A small self-supervised image encoder, trained from scratch.
Training: 21300 steps, batches of 128.
Data: trained on photos with spoken descriptions (Open Images, Localized Narratives), 101725 training examples, 26.8 epochs.
Rows from block 4 of a small self-supervised image encoder, named by matrix and row number. Rows with one number belong to one neuron. Each number is 500 + 40 x the weight over its row's rms, rounded and kept within 0 to 999. All counts start at 0. Numbers have three digits each.
After each neuron's rows are labels from the 100 images, of 14976, where the neuron reaches its highest value: "colour at peak" is the nearest of a few named colours to the mean colour under the peak. Only what is clearly more common there than usual is listed. The data: photos with spoken descriptions (Open Images, Localized Narratives).
# fc1: MLP up (model.blocks.4.mlp.fc1.weight, 1280x320), inputs 270-319
# fc2: MLP down (model.blocks.4.mlp.fc2.weight, 320x1280, transposed), outputs 270-319

fc1.462:479583505487504529542467481471415506501526592532483428561483459491468503479521514434478526535485469462525417568550516468543600503512481566456569437580
fc2.462:561562441473459531546470447486426469448573506480436487530527488527461543519518475475466585503570466478575466572529450431462560517459508527494495485520
colour at peak: white

fc1.647:493533529466547530551364660541454509580542538405481443456508482503484465534520572503515526479461484517503532463497585469535558499505518557596549480484
fc2.647:534529450464448531540435572513395557512558543446445508536552495508473487490507513496478517526539561433522501486517445450502549520492443507656488580555
colour at peak: white

fc1.241:533604553492478526532469542511431560559527550509426465478570483530464554532542498541528562526509480528536479497572481492533535535583450571511521478574
fc2.241:546568460470467547567447478530403521508563520481467521532562468579527526439559513535431593527542456483528451597543438403531580501461477531496428498557
colour at peak: pink

fc1.263:564468493438454482539492469523439479550530490532551538465524477534486466518553535452526560561505531542549522495524544441533564506494514495574543533548
fc2.263:557549482487496520525429511501482502489555509531537465514553494509501502541507515504489579514543439447518473522503569337527555539437503505509502492549
colour at peak: black

fc1.594:531440458489518487548479499576496511504549618544513510522533449537486456672589510465525623528497465506469457491544535502565516524535461439442558508553
fc2.594:526530468455470521546400623494439545515518468455532497516541466465485495426464523519548497518504533520573497488449565464528497483446516532634425443512
colour at peak: brown

fc1.48:522538518573499529451395575468482506500477502409435507437493499516505530456559468532544509546530563442513440476477552522519551457454508565458539523467
fc2.48:484447430460468500458510493494473670483522536575483530484494503498479483535522493504421511486491540480555540474472445464444530480471463496529525511492
colour at peak: black

fc1.489:556450473455558541504497509471468518469465545563533440506501451514353518525566519514489574542547525455483500517536504481539573532562525491553496326537
fc2.489:533536480441469524548453571483529512500526503531436505516520451498495505554514513496480571523528463440489495471495630439483538524473494491622503478485
colour at peak: white

fc1.688:554513445466564502455497504461511521491473545527413484501501490569569517511547518445548507476535506421558519569575425432542471527487507451452546509492
fc2.688:537489485447461490562445441504400518493533536540426532507549464552457500512550490520504567528503437372547488562525520440554527526471470533509474446525
colour at peak: black

fc1.648:516575493512478534571432520428434547465484552437492449541538518529449481510467554534577547532497476516573483519558525453487474489536434568563537505552
fc2.648:562548475420514494558507474534438498425625505602493481534587478561464531531536515566493585534517476432521463582530530470539548531460485525513467451551
colour at peak: pink

fc1.204:536477501522415530506443552464490503531523503550556506522578465542480480495498566473568547531482569505548519518551579540593528517480481502578536436488
fc2.204:555550477423474526533474556511526517499548522478503483529535480526519501534502507495473524507499428481484459480469490375557542514492552466505521441545
colour at peak: grey

fc1.239:511502436451498524518563361514521528481531531519499493506540446495492457583553515451485559495508477472512496480540399482529562526507479540525513441505
fc2.239:532520477447507507530466594514472473491531511489538495521533507530544504509512509523550553534504536512531469499525413440510527498499538502499510615536
colour at peak: black

fc1.72:524545523504559521466474428518433504565460574528451463520491438507508493530596529535480553540490490482514533470499513483514587495505555486439497507586
fc2.72:555508479477476514540482506518417518462544510480394494531532487527466489565529499494524576536556469374515432548525567396529557499484464499534456448541
colour at peak: white

fc1.619:530551425487513515525559400570534518533493507514512479521525471528542496573556531409544497508496485464565482548556386414525499474522512502540471560477
fc2.619:536553495465493517568421504516423503486530504628493500519520471511488496505514475530423494498539468356510444534465494476514509567467508536484455519507
colour at peak: black

fc1.34:527532470466505509473437658562439487556549555555491516503527520510424487527540557465513524536529468556527460451478563516513531511569474485486547475458
fc2.34:516538456481451527548494436493480551498551509422449507517540489578479479479499501493530544520518451505576482547553497358533548509556388558608479510536
colour at peak: white

fc1.96:559499425431518560522440458476419565527475532537511451464478442504445538512525493458573553478505543583537443531557565484511468492546546528492603444537
fc2.96:528552470477485530575511448514473510513543527439413509543537494524493517540564504531500555546508521431492508501527531363537561528476430502522518510545
colour at peak: white; pink

fc1.390:540468400474515539506536547526506490523480564459429492554498471515451458544508502520555565564485459463528526465524532460537543551490444551501491460547
fc2.390:563550471503455537522490496503452487464549502560504482494592476596469510468509475507429536535552432434508436605520494415507550509432491475514420427533
colour at peak: black

fc1.27:556457524533559499474465463542457485435481535481401494434563529588484428542450519448538585519454463532516529571506499416478527476438458524476456492530
fc2.27:554544455407493501530472461498451472484527529565476488530556488558511484536548498508509558539547489293528457555498572397553528505509458512531435448550
colour at peak: black

fc1.167:481594490497507549525455478493519554515482567394424550490533507438547509590552520480453547477540541520445530441475491530522534518540529458506569537502
fc2.167:519410498542475489531506387523485477488525516479533500515530530538484513526552504513490535524515445544485498543564387551466519527502481512405618448510
colour at peak: grey

fc1.683:549497498440483478508489447425473533496530564456476493518486445506481548505570495459504509473527535442514537500507466520539572494432548461550573487548
fc2.683:540567445468517499555488446482415510443501554524458498510565474550483476558571494500483580562521498443539443566569574438562534537501409519426567494566
colour at peak: white

fc1.675:511497538565544447518439448522464534508517502398417468526487471489502524556530535528476559528538435566500488485564460476458488459547504517497489454502
fc2.675:526472505533487498560503525532400581482525518507377474532508475490449512561526505518525548542542509474515436506506470465475522533453476491573595431552
colour at peak: grey

fc1.353:484447495567455502515453568497456541545557489456428429538525447538547490488500521514560506608514546492455474509448565482548533482443459479545485495501
fc2.353:531493447509469535527465518481426380492528479482421497516525471522501463475491493488552515507495521503479497500555423544533489428535465495562473568531
colour at peak: black

fc1.282:536522501510566496480422468510443573499582478548504492477470501510536480531554478479536481556481484544584540450537490469536485538547499528518560425464
fc2.282:543542450483447531557494440506404521523546546452392519528564506543452513536534530495486585512532479515531506569539501415531558508476451510511538517547
colour at peak: pink

fc1.747:464571477464489565552432498486446506537457534438450544528542523539524456525562557497457546491489502522436502493518488526501504498562528453538595490488
fc2.747:523559452510442555555456386505472541511530549416509494516509491507502479565546521518423560496538465507470510513514420463518516480510474478484605428546
colour at peak: grey