A small self-supervised image encoder, trained from scratch: 26.8 epochs.
Rows from block 5 of a small self-supervised image encoder, named by matrix and row number. Rows with one number belong to one neuron. Each number is 200 + 20 x the weight over its row's rms, rounded and kept within 0 to 999. All counts start at 0.
After each neuron's rows are labels from the 100 images, of 14976, where the neuron reaches its highest value: "colour at peak" is the nearest of a few named colours to the mean colour under the peak; "responds to" is what is common among them. Only what is clearly more common there than usual is listed. The data: photos with spoken descriptions (Open Images, Localized Narratives). In brackets: how many of the 100.
# fc1: MLP up (model.blocks.5.mlp.fc1.weight, 1280x320), inputs 160-319
# fc2: MLP down (model.blocks.5.mlp.fc2.weight, 320x1280, transposed), outputs 160-319

fc1.578,199,203,178,177,214,173,183,189,177,194,180,236,244,213,215,174,203,170,194,199,217,212,225,179,205,227,226,216,224,167,207,204,219,204,210,231,175,177,220,199,203,195,235,240,202,187,186,197,180,244,198,198,198,206,206,197,214,164,202,202,184,208,210,201,196,187,219,191,199,194,238,210,193,187,214,193,182,206,228,208,186,198,194,166,177,190,215,210,213,200,208,181,206,196,212,193,198,209,179,237,200,189,222,152,165,199,213,239,197,159,238,213,188,204,193,234,212,201,177,189,201,198,193,208,207,197,157,171,211,190,204,192,178,174,224,199,223,172,188,204,186,197,179,157,186,204,211,220,209,165,220,237,193,193,165,218,194,193,174,223
fc2.578,198,203,212,215,188,222,198,204,186,199,205,184,195,160,168,191,196,181,220,185,197,215,221,214,198,207,207,260,240,188,212,192,207,198,194,188,212,188,174,188,206,182,218,153,196,224,174,201,227,222,195,203,179,203,204,212,184,210,214,202,232,216,175,184,192,181,214,185,196,231,134,189,197,200,200,182,198,178,214,187,208,227,186,197,203,200,202,186,193,188,185,186,223,208,238,217,222,173,213,190,190,212,215,224,208,227,191,183,201,213,206,238,200,184,228,228,227,196,180,222,182,167,200,206,207,198,184,221,190,204,192,187,201,220,136,234,206,227,167,216,215,192,203,183,200,169,233,212,221,169,182,192,195,155,189,184,175,147,187,178
colour at peak: white (25)
responds to: text has "sky" (78); text has "trees" (59); text has "buildings" (29); text has "grass" (26)

fc1.309,179,207,166,189,183,185,216,183,215,181,233,185,227,215,205,168,167,171,184,196,215,186,195,209,167,191,192,210,231,187,207,180,175,186,201,225,195,201,201,171,200,163,215,229,197,214,187,157,172,200,175,174,204,184,219,193,181,181,197,168,166,206,201,171,207,192,232,189,198,195,213,209,186,176,182,216,214,199,220,192,177,229,207,180,172,185,211,205,189,210,188,205,170,162,221,201,230,224,191,205,180,197,183,214,168,199,202,183,211,205,211,222,199,179,159,200,190,210,213,177,176,215,197,197,192,180,180,174,205,209,185,231,178,190,223,199,203,214,206,187,186,202,191,193,192,210,201,198,198,171,185,195,180,220,160,204,209,221,176,217
fc2.309,211,187,212,190,222,196,191,196,201,204,197,233,209,156,181,178,183,206,167,193,197,222,197,196,196,201,172,275,252,189,198,178,218,206,212,208,203,197,189,207,164,208,216,166,199,219,156,193,203,216,199,206,181,215,205,219,217,203,218,184,197,205,190,175,186,164,233,179,217,215,154,205,197,198,211,185,200,162,211,204,206,224,197,190,193,217,175,192,190,234,202,225,208,190,230,197,204,221,197,183,213,191,184,203,186,196,226,213,229,214,202,235,178,208,190,233,195,186,184,226,167,184,208,211,212,202,157,226,207,198,220,197,193,227,164,211,178,205,163,226,198,199,212,172,196,182,232,213,206,171,180,231,202,178,227,217,167,147,197,184
colour at peak: pink (26)
responds to: text has "sky" (56); text has "clouds" (25)

fc1.363,218,206,179,174,190,191,188,199,213,186,218,230,210,207,180,176,181,209,180,204,178,199,187,178,204,211,191,203,241,208,194,201,224,174,201,225,183,176,228,203,226,169,212,235,165,205,233,155,176,184,211,213,199,177,187,227,193,170,179,173,194,212,166,188,217,180,229,213,203,168,183,188,208,168,200,212,201,193,213,228,201,199,218,164,171,182,189,177,217,230,219,162,183,180,240,144,194,219,192,224,227,197,187,173,181,196,196,226,241,179,202,199,212,171,185,230,211,158,222,199,190,201,230,211,250,221,193,168,213,189,176,227,194,186,205,202,181,230,182,208,226,183,217,180,211,175,218,197,224,166,229,198,195,219,174,221,215,216,153,232
fc2.363,206,199,222,176,213,224,194,205,190,197,234,200,217,191,185,189,204,193,205,200,186,215,216,184,190,206,189,267,239,190,210,169,190,208,189,204,201,200,171,219,175,177,234,149,201,188,174,176,189,229,202,202,191,208,220,199,195,205,202,192,194,201,162,178,175,194,203,194,213,222,171,194,175,200,201,178,218,154,214,206,181,230,191,199,196,221,188,192,195,222,196,216,211,195,216,199,176,206,199,200,201,186,192,211,188,207,201,212,215,223,209,243,199,186,211,213,207,180,186,226,175,179,227,221,215,178,161,220,197,235,214,175,190,211,181,204,205,219,171,228,197,187,208,173,201,178,244,206,207,178,187,214,190,167,207,194,158,145,182,204
colour at peak: pink (29)
responds to: text has "sky" (84); text has "trees" (68); text has "buildings" (31); text has "road" (26)

fc1.374,175,211,169,162,167,181,181,220,219,216,230,222,222,227,221,172,196,186,181,219,210,212,195,200,189,175,224,191,233,188,212,210,197,211,201,207,203,201,205,171,213,218,200,212,176,213,198,165,172,228,195,180,216,217,181,222,228,200,224,183,192,216,173,179,196,226,225,170,232,161,198,227,222,215,195,199,213,210,229,206,196,202,194,184,180,219,183,186,195,231,232,173,179,195,199,202,195,190,194,194,223,217,166,214,183,196,217,229,239,189,215,207,222,184,165,199,188,171,177,183,150,201,188,228,190,161,145,209,184,214,230,245,180,181,193,190,206,212,191,188,169,222,192,188,226,190,191,184,218,176,192,194,181,185,166,231,216,211,211,204
fc2.374,210,213,196,211,198,203,216,206,217,204,219,234,212,172,172,173,189,183,209,205,192,211,203,194,195,187,189,263,240,162,216,202,185,190,215,219,199,213,186,211,177,191,245,157,193,186,168,189,205,215,192,202,178,194,209,179,187,203,199,173,183,212,166,176,188,180,207,178,203,229,153,196,183,211,181,191,196,178,205,206,189,224,185,189,212,211,196,177,217,212,197,220,215,180,251,191,193,213,209,197,198,205,201,190,171,209,198,205,214,204,195,254,172,185,197,234,200,174,167,215,167,180,217,227,216,194,163,217,197,213,206,213,211,212,165,222,205,226,177,242,230,200,209,172,223,166,233,223,217,147,204,218,197,184,201,202,168,156,194,199
colour at peak: white (27)
responds to: text has "sky" (50)

fc1.181,204,196,194,133,195,234,229,207,225,219,214,213,214,190,206,201,226,174,235,171,213,202,216,193,216,226,233,231,208,238,210,213,209,199,199,192,225,223,191,223,215,226,216,227,231,202,215,156,133,204,171,187,201,185,223,194,189,217,185,181,198,193,234,219,219,197,204,226,192,182,199,204,210,181,196,204,173,210,194,173,217,211,195,235,204,189,191,216,215,224,201,194,200,241,216,182,223,200,218,194,194,193,190,232,174,180,187,207,219,215,187,231,191,176,203,185,206,158,270,209,193,217,200,198,218,137,169,178,194,231,176,228,227,198,202,212,187,203,187,198,217,191,200,192,187,228,217,194,178,186,233,213,176,230,194,203,178,198,254,204
fc2.181,191,191,224,185,188,232,203,211,211,192,215,226,206,189,187,186,199,131,212,200,187,214,222,216,202,202,197,214,189,223,236,214,163,193,204,200,214,195,189,201,200,163,219,215,190,199,199,234,170,207,198,194,196,196,201,144,192,209,202,187,191,211,209,224,156,187,230,227,196,223,186,162,172,192,208,189,185,205,223,219,203,214,186,188,187,202,189,205,206,197,178,194,224,206,241,205,195,188,221,202,187,200,221,206,196,206,195,200,206,192,225,193,179,186,194,200,230,177,203,196,163,211,199,221,208,209,185,191,200,208,201,186,179,201,193,218,204,234,182,235,219,200,267,139,209,222,203,202,172,164,229,208,230,173,205,186,230,182,180,204
colour at peak: grey (63)
responds to: text has "grass" (32)

fc1.700,234,213,217,175,191,194,204,188,202,180,242,222,239,214,212,163,209,199,197,192,168,217,197,179,217,179,220,244,224,210,227,185,180,202,195,201,191,179,195,214,220,214,198,242,211,223,197,147,189,180,211,187,168,189,240,185,210,200,168,201,188,221,214,192,182,235,234,227,209,208,230,208,180,201,208,196,173,211,222,227,211,183,208,176,194,223,185,174,194,197,196,198,191,193,209,183,234,200,186,208,207,238,178,154,193,223,165,198,232,196,235,178,198,203,195,238,212,171,212,224,185,244,212,193,231,203,157,217,217,206,166,215,173,176,192,203,207,173,201,232,223,198,202,173,229,159,210,237,201,186,189,238,190,226,168,235,224,217,168,199
fc2.700,197,182,218,172,203,222,199,217,208,197,226,200,214,187,183,198,212,185,200,212,174,203,204,167,193,219,215,263,232,191,223,182,191,211,205,207,208,196,201,217,185,173,233,161,203,208,182,175,188,231,198,218,176,216,194,193,206,192,195,180,190,214,173,190,171,180,219,194,197,209,193,214,178,190,203,179,201,180,207,204,199,220,196,200,192,208,192,189,200,221,172,213,210,176,239,189,195,204,206,194,196,174,205,198,188,193,179,211,213,215,206,233,195,196,211,211,206,186,188,218,174,161,214,215,197,181,167,206,193,221,202,187,193,197,188,221,207,224,183,240,205,182,223,177,224,187,235,199,222,163,184,210,200,154,198,197,170,130,176,195
colour at peak: black (35)
responds to: text has "sky" (82); text has "trees" (66); text has "water" (33)

fc1.152,175,203,189,221,185,196,179,185,161,170,236,212,218,224,185,205,165,163,164,187,192,181,186,213,190,213,213,201,234,179,206,176,172,174,246,230,215,172,216,210,230,189,241,210,164,215,191,183,187,199,184,203,221,193,193,210,231,210,214,192,193,196,207,163,220,226,179,209,192,178,188,179,197,201,175,212,172,192,214,180,175,201,193,174,165,227,197,173,223,210,207,196,205,183,233,178,228,170,160,196,194,233,174,165,178,199,168,219,210,207,226,181,191,187,200,201,203,202,197,221,198,202,232,224,222,209,171,187,212,208,162,205,164,211,195,228,197,196,205,194,218,223,196,183,243,182,229,208,182,179,231,191,194,187,176,235,218,196,164,221
fc2.152,177,206,220,178,200,222,217,196,189,187,243,231,201,191,188,158,185,197,215,188,178,222,191,189,199,197,207,249,238,191,212,171,192,187,205,204,207,192,195,194,206,169,239,145,215,182,182,176,207,212,185,208,195,205,217,190,214,220,183,224,171,220,192,184,203,170,208,194,220,235,167,193,188,213,178,189,210,161,212,198,216,203,185,200,170,191,203,197,193,212,159,194,206,213,234,172,202,197,206,214,204,193,205,206,195,212,184,188,224,205,214,236,184,193,196,219,202,193,182,218,182,180,188,214,210,167,165,207,197,211,202,217,205,194,187,228,189,221,172,239,216,203,186,172,222,176,238,209,209,169,209,204,191,155,204,186,177,140,199,199
colour at peak: pink (27)
responds to: text has "sky" (70); text has "trees" (54); text has "water" (25)

fc1.399,208,214,205,206,194,220,216,187,200,191,226,213,207,181,212,187,200,212,197,194,194,199,211,183,224,196,204,197,217,194,242,235,212,196,213,193,218,221,247,228,203,207,215,222,205,198,198,199,214,217,221,195,181,212,204,172,216,191,199,169,201,191,248,182,199,205,215,175,219,185,225,221,200,199,196,223,207,217,192,222,204,214,219,195,213,213,184,171,240,224,212,223,212,196,232,188,203,215,195,203,208,192,200,241,205,187,202,219,203,203,197,188,204,217,184,208,191,170,216,200,178,193,207,198,185,224,173,176,206,205,203,195,197,201,224,200,202,220,247,217,204,203,197,173,210,222,213,211,193,209,220,183,179,186,215,219,245,151,202,217
fc2.399,185,209,190,235,202,201,195,206,212,236,203,216,218,177,207,162,203,208,198,221,207,210,207,217,160,186,200,207,178,197,159,229,190,208,197,204,213,200,151,198,202,219,209,199,214,188,204,196,205,221,232,202,193,213,200,196,193,197,187,228,188,218,197,192,193,197,207,199,199,215,208,195,184,195,209,220,208,186,200,192,192,231,196,193,199,206,203,181,204,202,215,198,211,208,127,220,214,208,210,198,206,213,207,197,188,209,199,189,205,200,195,190,203,224,188,191,209,210,182,188,211,192,204,204,201,202,183,208,202,197,196,227,187,205,174,233,200,204,201,201,197,207,193,199,212,235,254,225,204,169,172,209,236,208,188,200,102,223,207,190
colour at peak: grey (63)
responds to: text has "sky" (73); text has "water" (29); text has "buildings" (28)

fc1.722,217,184,174,178,211,202,189,211,191,204,234,216,205,219,170,193,216,198,232,214,210,165,219,166,214,191,206,235,195,178,229,209,209,176,203,233,193,173,237,206,214,162,202,194,200,220,198,143,182,201,180,209,181,175,185,223,214,195,178,160,166,223,185,194,166,200,239,185,211,162,225,197,231,184,194,220,217,211,209,220,174,195,204,207,212,195,165,190,194,204,188,171,205,186,209,196,188,226,185,196,220,201,211,210,149,225,179,205,200,174,193,193,200,195,177,241,196,183,210,178,141,201,178,229,192,195,184,214,178,210,188,243,182,174,238,193,185,219,222,211,204,204,209,194,217,184,209,196,178,207,207,232,184,243,218,224,209,231,194,210
fc2.722,197,198,225,181,214,222,190,201,211,209,252,212,216,176,167,181,204,233,202,201,179,206,212,183,197,197,216,274,248,184,219,178,187,198,198,207,202,190,209,211,195,173,241,153,201,190,186,179,205,218,203,181,170,186,214,197,196,201,191,186,197,227,147,173,174,195,202,196,214,219,165,208,174,214,199,160,176,185,206,205,190,231,188,185,199,210,197,168,203,201,186,198,206,188,226,215,197,198,205,185,211,193,203,185,181,189,179,208,213,205,206,244,185,186,206,208,207,196,183,216,174,170,212,205,195,180,183,209,198,223,198,187,174,208,194,212,207,228,194,240,216,191,212,196,224,188,231,209,227,151,197,198,218,165,191,193,186,159,175,201
colour at peak: pink (26)
responds to: text has "sky" (78); text has "trees" (62); text has "buildings" (27)

fc1.560,177,215,188,200,173,168,179,210,229,221,206,221,226,215,164,152,219,167,185,211,219,212,221,177,197,189,236,191,238,207,194,225,183,200,205,178,219,215,195,179,240,193,223,235,202,172,213,196,169,184,178,158,179,169,196,171,227,216,207,210,218,236,168,163,210,235,206,215,225,177,200,224,195,189,217,220,193,202,200,219,211,191,234,197,204,221,173,202,196,209,204,190,199,211,206,181,200,218,191,205,211,194,204,161,168,237,192,199,185,202,228,231,211,176,185,217,204,185,229,220,169,235,189,220,226,191,204,208,203,216,201,233,207,202,225,199,208,214,219,199,210,201,213,169,198,205,236,226,206,182,209,239,176,197,211,192,180,220,166,196
fc2.560,186,180,216,175,216,203,226,206,214,188,214,214,200,170,188,204,205,192,199,179,185,220,197,187,199,207,183,245,231,193,207,167,180,195,177,205,197,189,199,224,197,199,235,148,212,180,184,187,190,198,198,237,162,225,215,202,211,201,201,208,187,192,160,187,180,166,222,196,210,214,181,194,178,200,200,168,203,162,199,213,199,224,194,188,182,218,193,196,205,200,190,218,217,186,216,205,192,203,189,205,204,175,198,197,198,192,192,193,215,222,220,243,202,204,206,203,213,186,178,226,200,166,200,207,198,198,184,196,211,190,214,185,207,193,177,212,173,222,167,225,231,199,199,178,198,168,232,207,227,168,196,212,202,177,194,192,151,138,193,205
colour at peak: pink (25)
responds to: text has "sky" (82); text has "trees" (62); text has "grass" (32); text has "water" (31)

fc1.728,214,231,200,196,178,201,175,203,202,169,212,214,226,232,194,173,206,177,224,218,187,198,195,195,231,210,196,234,217,182,220,209,203,170,232,186,214,171,195,225,235,188,218,223,179,184,234,162,189,215,178,172,194,180,232,194,181,168,199,187,196,211,197,177,216,192,224,189,234,170,216,211,205,196,182,193,212,187,208,180,219,214,222,218,173,244,193,196,231,229,169,220,201,196,224,198,188,173,207,206,214,226,209,210,201,213,178,198,226,186,216,241,208,202,200,228,229,193,188,212,199,212,201,228,252,177,186,200,180,228,170,209,218,212,181,231,182,229,193,204,210,198,209,191,220,168,239,195,208,187,200,233,215,227,190,180,202,197,206,218
fc2.728,184,203,212,184,217,227,221,210,226,198,200,217,207,178,188,194,195,204,224,222,199,209,236,188,198,186,209,238,233,191,226,196,189,200,191,186,206,175,213,206,208,190,228,168,203,208,168,177,184,194,203,206,163,197,210,211,195,207,203,195,190,220,177,178,169,186,231,197,212,219,177,207,195,204,194,171,185,170,236,208,202,222,191,174,194,210,179,184,184,196,189,212,233,191,235,194,214,210,191,195,213,191,203,205,204,208,198,186,210,201,214,251,208,182,209,216,232,171,182,220,161,182,212,230,216,203,165,205,196,225,186,200,187,185,188,232,206,225,185,238,236,191,199,179,191,158,257,219,231,167,201,221,192,183,180,181,169,177,165,211
colour at peak: black (33)
responds to: text has "sky" (73)

fc1.147,179,188,197,173,176,193,168,182,207,191,209,226,235,210,210,184,171,195,171,182,231,176,204,220,208,187,233,218,226,197,214,223,198,168,198,177,192,210,202,182,225,173,187,189,190,232,210,160,163,184,188,185,211,190,209,224,183,214,179,161,171,239,162,156,203,186,231,175,204,208,179,195,187,198,210,225,202,232,190,209,185,199,194,175,173,219,186,225,191,226,174,173,206,193,229,181,191,185,142,193,233,236,217,212,192,189,207,211,188,194,192,220,169,218,207,206,182,194,182,181,190,230,235,188,232,173,189,213,200,226,199,221,162,175,192,191,226,216,219,192,205,194,186,167,208,224,206,234,193,208,214,185,171,211,185,226,180,215,165,208
fc2.147,197,203,241,194,208,224,208,206,198,213,237,209,207,190,181,173,198,191,218,205,184,199,210,212,217,221,200,235,247,170,220,173,189,192,212,207,197,190,214,216,217,179,220,154,217,181,191,171,207,183,188,170,169,210,225,204,224,185,188,207,195,210,176,169,183,200,217,206,205,214,168,198,179,199,188,169,201,180,213,210,208,223,212,204,206,235,190,165,197,211,194,196,216,191,235,200,184,228,205,203,208,178,197,189,172,202,207,181,212,233,203,245,181,188,203,211,207,195,186,221,173,170,187,226,209,176,160,224,212,191,217,193,199,182,207,212,205,190,189,214,199,216,213,162,216,167,230,220,226,158,214,190,231,175,197,176,172,158,182,215
colour at peak: pink (25)
responds to: text has "sky" (65)

fc1.602,208,196,182,158,214,174,208,235,179,182,201,201,209,228,220,146,216,197,213,233,179,211,230,210,200,193,204,243,197,216,216,221,206,197,223,190,171,164,209,190,213,198,230,223,221,189,204,204,141,204,173,206,197,182,188,216,207,177,219,194,211,199,218,169,192,188,217,187,226,177,211,178,217,218,210,204,193,187,185,177,197,202,220,189,186,217,181,217,216,216,209,205,229,213,226,208,202,186,206,211,230,198,184,168,180,198,231,189,230,215,211,211,212,204,222,224,222,202,221,190,188,208,213,195,238,189,171,217,204,206,183,200,189,192,215,225,187,182,233,201,187,203,221,183,211,190,193,219,192,183,218,205,182,233,169,200,192,212,174,200
fc2.602,171,205,213,199,209,216,211,211,216,185,204,211,189,201,172,177,212,156,184,204,173,219,195,193,186,210,200,249,238,173,223,184,188,213,214,200,213,196,181,203,188,164,228,150,205,190,177,202,218,222,205,201,181,216,207,186,196,232,195,204,200,210,181,174,173,178,207,187,217,235,148,195,170,218,207,157,208,136,200,205,197,214,192,160,209,205,205,160,195,218,186,200,216,181,214,211,188,219,196,204,208,194,190,216,174,207,202,224,208,212,212,237,179,211,207,218,215,203,150,213,210,179,205,215,215,212,187,209,191,207,209,177,202,194,180,206,203,238,163,244,229,177,190,176,195,178,215,213,197,163,200,202,206,165,201,193,160,158,189,209
colour at peak: pink (25)
responds to: text has "text" (25)

fc1.526,171,176,209,203,195,169,187,185,200,205,228,182,210,195,203,169,208,164,192,202,177,201,201,171,191,193,209,191,245,173,203,187,193,184,195,199,196,209,210,224,236,210,229,219,207,171,207,193,191,194,170,165,196,213,228,226,233,172,223,170,160,202,184,159,199,222,206,223,198,208,185,195,205,204,175,214,194,209,187,180,182,186,207,212,161,191,158,188,230,193,181,192,204,159,208,173,207,186,201,222,194,205,211,182,171,214,225,220,234,208,186,241,185,180,196,192,207,172,171,199,169,209,218,178,195,189,164,173,205,223,176,225,208,184,214,188,193,163,233,237,231,199,222,191,212,198,232,192,223,169,184,213,174,207,160,193,197,207,206,226
fc2.526,201,206,210,177,205,219,201,216,213,196,236,210,221,185,159,193,227,206,205,206,196,205,213,188,204,190,205,270,220,190,219,174,182,190,181,192,204,206,198,213,181,182,245,155,196,203,161,173,209,216,202,209,170,197,208,206,189,193,186,203,205,233,156,179,189,179,206,184,206,228,165,198,180,218,187,166,203,180,200,213,195,220,190,183,204,206,203,190,201,193,168,212,211,178,216,194,198,192,202,214,198,192,197,198,197,185,187,208,194,194,206,241,189,169,211,216,210,191,190,222,184,176,205,213,213,181,188,208,198,224,199,171,191,213,176,229,192,238,188,230,218,182,212,183,218,179,220,205,220,164,195,212,185,167,208,190,181,134,166,200
colour at peak: pink (25)
responds to: text has "sky" (78); text has "trees" (54); text has "water" (30); text has "grass" (28)

fc1.634,207,186,207,209,174,166,198,199,179,181,218,197,194,210,218,166,205,228,191,212,229,189,197,177,186,202,232,234,225,199,219,168,174,175,213,228,210,207,185,192,212,182,223,202,214,180,188,160,206,211,199,193,187,186,206,225,202,161,194,165,199,233,161,198,176,177,225,212,217,172,240,218,194,191,217,174,183,203,211,233,204,194,224,170,193,216,209,212,214,191,217,191,227,157,224,157,224,186,163,207,191,226,203,199,186,209,215,210,215,218,210,204,201,210,170,198,200,173,187,183,201,230,178,235,202,210,170,181,209,201,213,232,197,222,211,185,186,177,195,219,214,206,209,212,236,193,225,209,203,210,187,216,231,238,196,238,214,221,155,210
fc2.634,197,211,209,186,201,208,216,219,195,206,217,224,203,181,173,166,195,156,204,214,187,205,217,170,210,196,191,261,235,180,221,184,185,202,206,206,201,185,207,206,191,179,231,166,197,215,164,178,190,228,196,195,184,201,217,228,189,194,191,178,196,213,161,162,176,194,222,191,209,196,170,209,184,195,187,179,210,179,209,200,202,230,202,184,195,219,208,181,196,208,185,193,203,186,247,196,203,201,186,202,191,202,196,199,175,199,195,188,213,215,212,257,186,184,199,226,208,175,189,211,176,168,201,225,218,193,172,215,203,213,209,201,193,187,186,231,203,230,181,234,226,197,211,188,214,168,232,216,219,185,198,220,199,175,191,188,177,164,170,214
colour at peak: black (42)
responds to: text has "sky" (82); text has "trees" (69); text has "buildings" (30); text has "water" (26)

fc1.462,201,194,197,214,215,173,220,191,208,184,184,217,215,215,169,172,211,233,174,229,181,217,223,166,172,184,229,206,181,207,232,198,204,181,189,226,212,202,219,184,217,214,231,235,181,197,226,167,230,201,179,184,205,158,171,169,183,206,170,199,213,214,206,205,164,212,211,224,225,183,209,216,204,168,222,209,168,219,187,179,210,219,232,203,176,188,183,216,190,223,200,176,224,165,199,212,233,197,180,193,190,193,179,187,173,202,215,206,209,182,207,247,191,176,207,198,212,192,226,212,186,231,201,202,184,156,189,218,219,210,215,241,193,210,242,184,205,196,222,234,198,185,201,218,243,208,233,201,195,179,202,204,169,211,215,217,223,201,199,216
fc2.462,177,208,215,192,206,236,201,209,210,183,239,213,214,206,170,192,186,180,203,204,190,217,208,193,193,188,221,265,231,182,232,183,184,200,198,193,197,194,213,206,193,170,242,167,207,195,188,168,197,193,176,193,193,198,203,186,193,209,177,177,182,217,155,165,183,170,213,194,222,212,185,183,169,205,196,160,203,191,217,203,200,231,180,182,193,206,199,169,207,195,184,192,217,210,240,186,177,196,195,213,202,209,203,189,172,204,195,200,203,222,215,232,197,186,210,202,210,207,187,217,168,190,204,214,210,184,170,200,188,226,195,200,177,192,188,203,200,221,193,233,231,192,197,188,224,178,226,205,224,141,211,207,202,190,188,203,201,169,160,216
colour at peak: black (54)
responds to: text has "sky" (62)

fc1.317,198,221,195,165,182,206,224,175,219,195,223,192,209,212,206,174,177,188,188,211,200,209,200,188,207,200,248,193,233,175,191,189,216,217,235,196,191,176,202,208,200,222,236,223,181,199,224,178,163,183,231,201,181,161,186,214,197,158,202,188,189,218,205,206,179,239,202,182,233,212,213,231,210,175,201,168,165,224,205,217,211,191,184,189,190,201,220,205,222,189,173,196,212,176,202,169,239,170,174,182,205,216,231,208,167,192,192,198,221,202,237,247,201,164,169,214,222,202,237,217,175,212,223,244,221,191,195,172,195,212,210,207,177,218,228,202,217,194,213,225,231,171,190,214,234,178,231,205,196,202,220,229,221,215,184,229,203,226,194,189
fc2.317,194,193,216,179,197,206,211,205,209,192,221,216,223,184,176,168,186,193,202,214,190,204,200,174,193,208,198,267,252,185,211,169,198,192,213,217,195,191,194,208,208,178,241,167,198,196,177,180,181,223,193,214,180,208,216,195,209,213,203,184,184,200,172,178,175,185,215,189,212,214,165,203,197,210,201,177,203,179,209,214,202,234,199,197,191,211,200,186,208,201,183,207,217,191,241,199,208,203,192,202,198,189,203,205,170,204,185,213,215,220,214,240,183,177,204,221,209,185,182,215,175,182,201,228,210,198,168,211,206,229,202,199,202,191,184,213,207,230,168,247,210,188,200,172,218,164,229,206,230,162,201,222,189,166,208,202,168,132,183,202
colour at peak: black (44)
responds to: text has "sky" (67); text has "water" (28)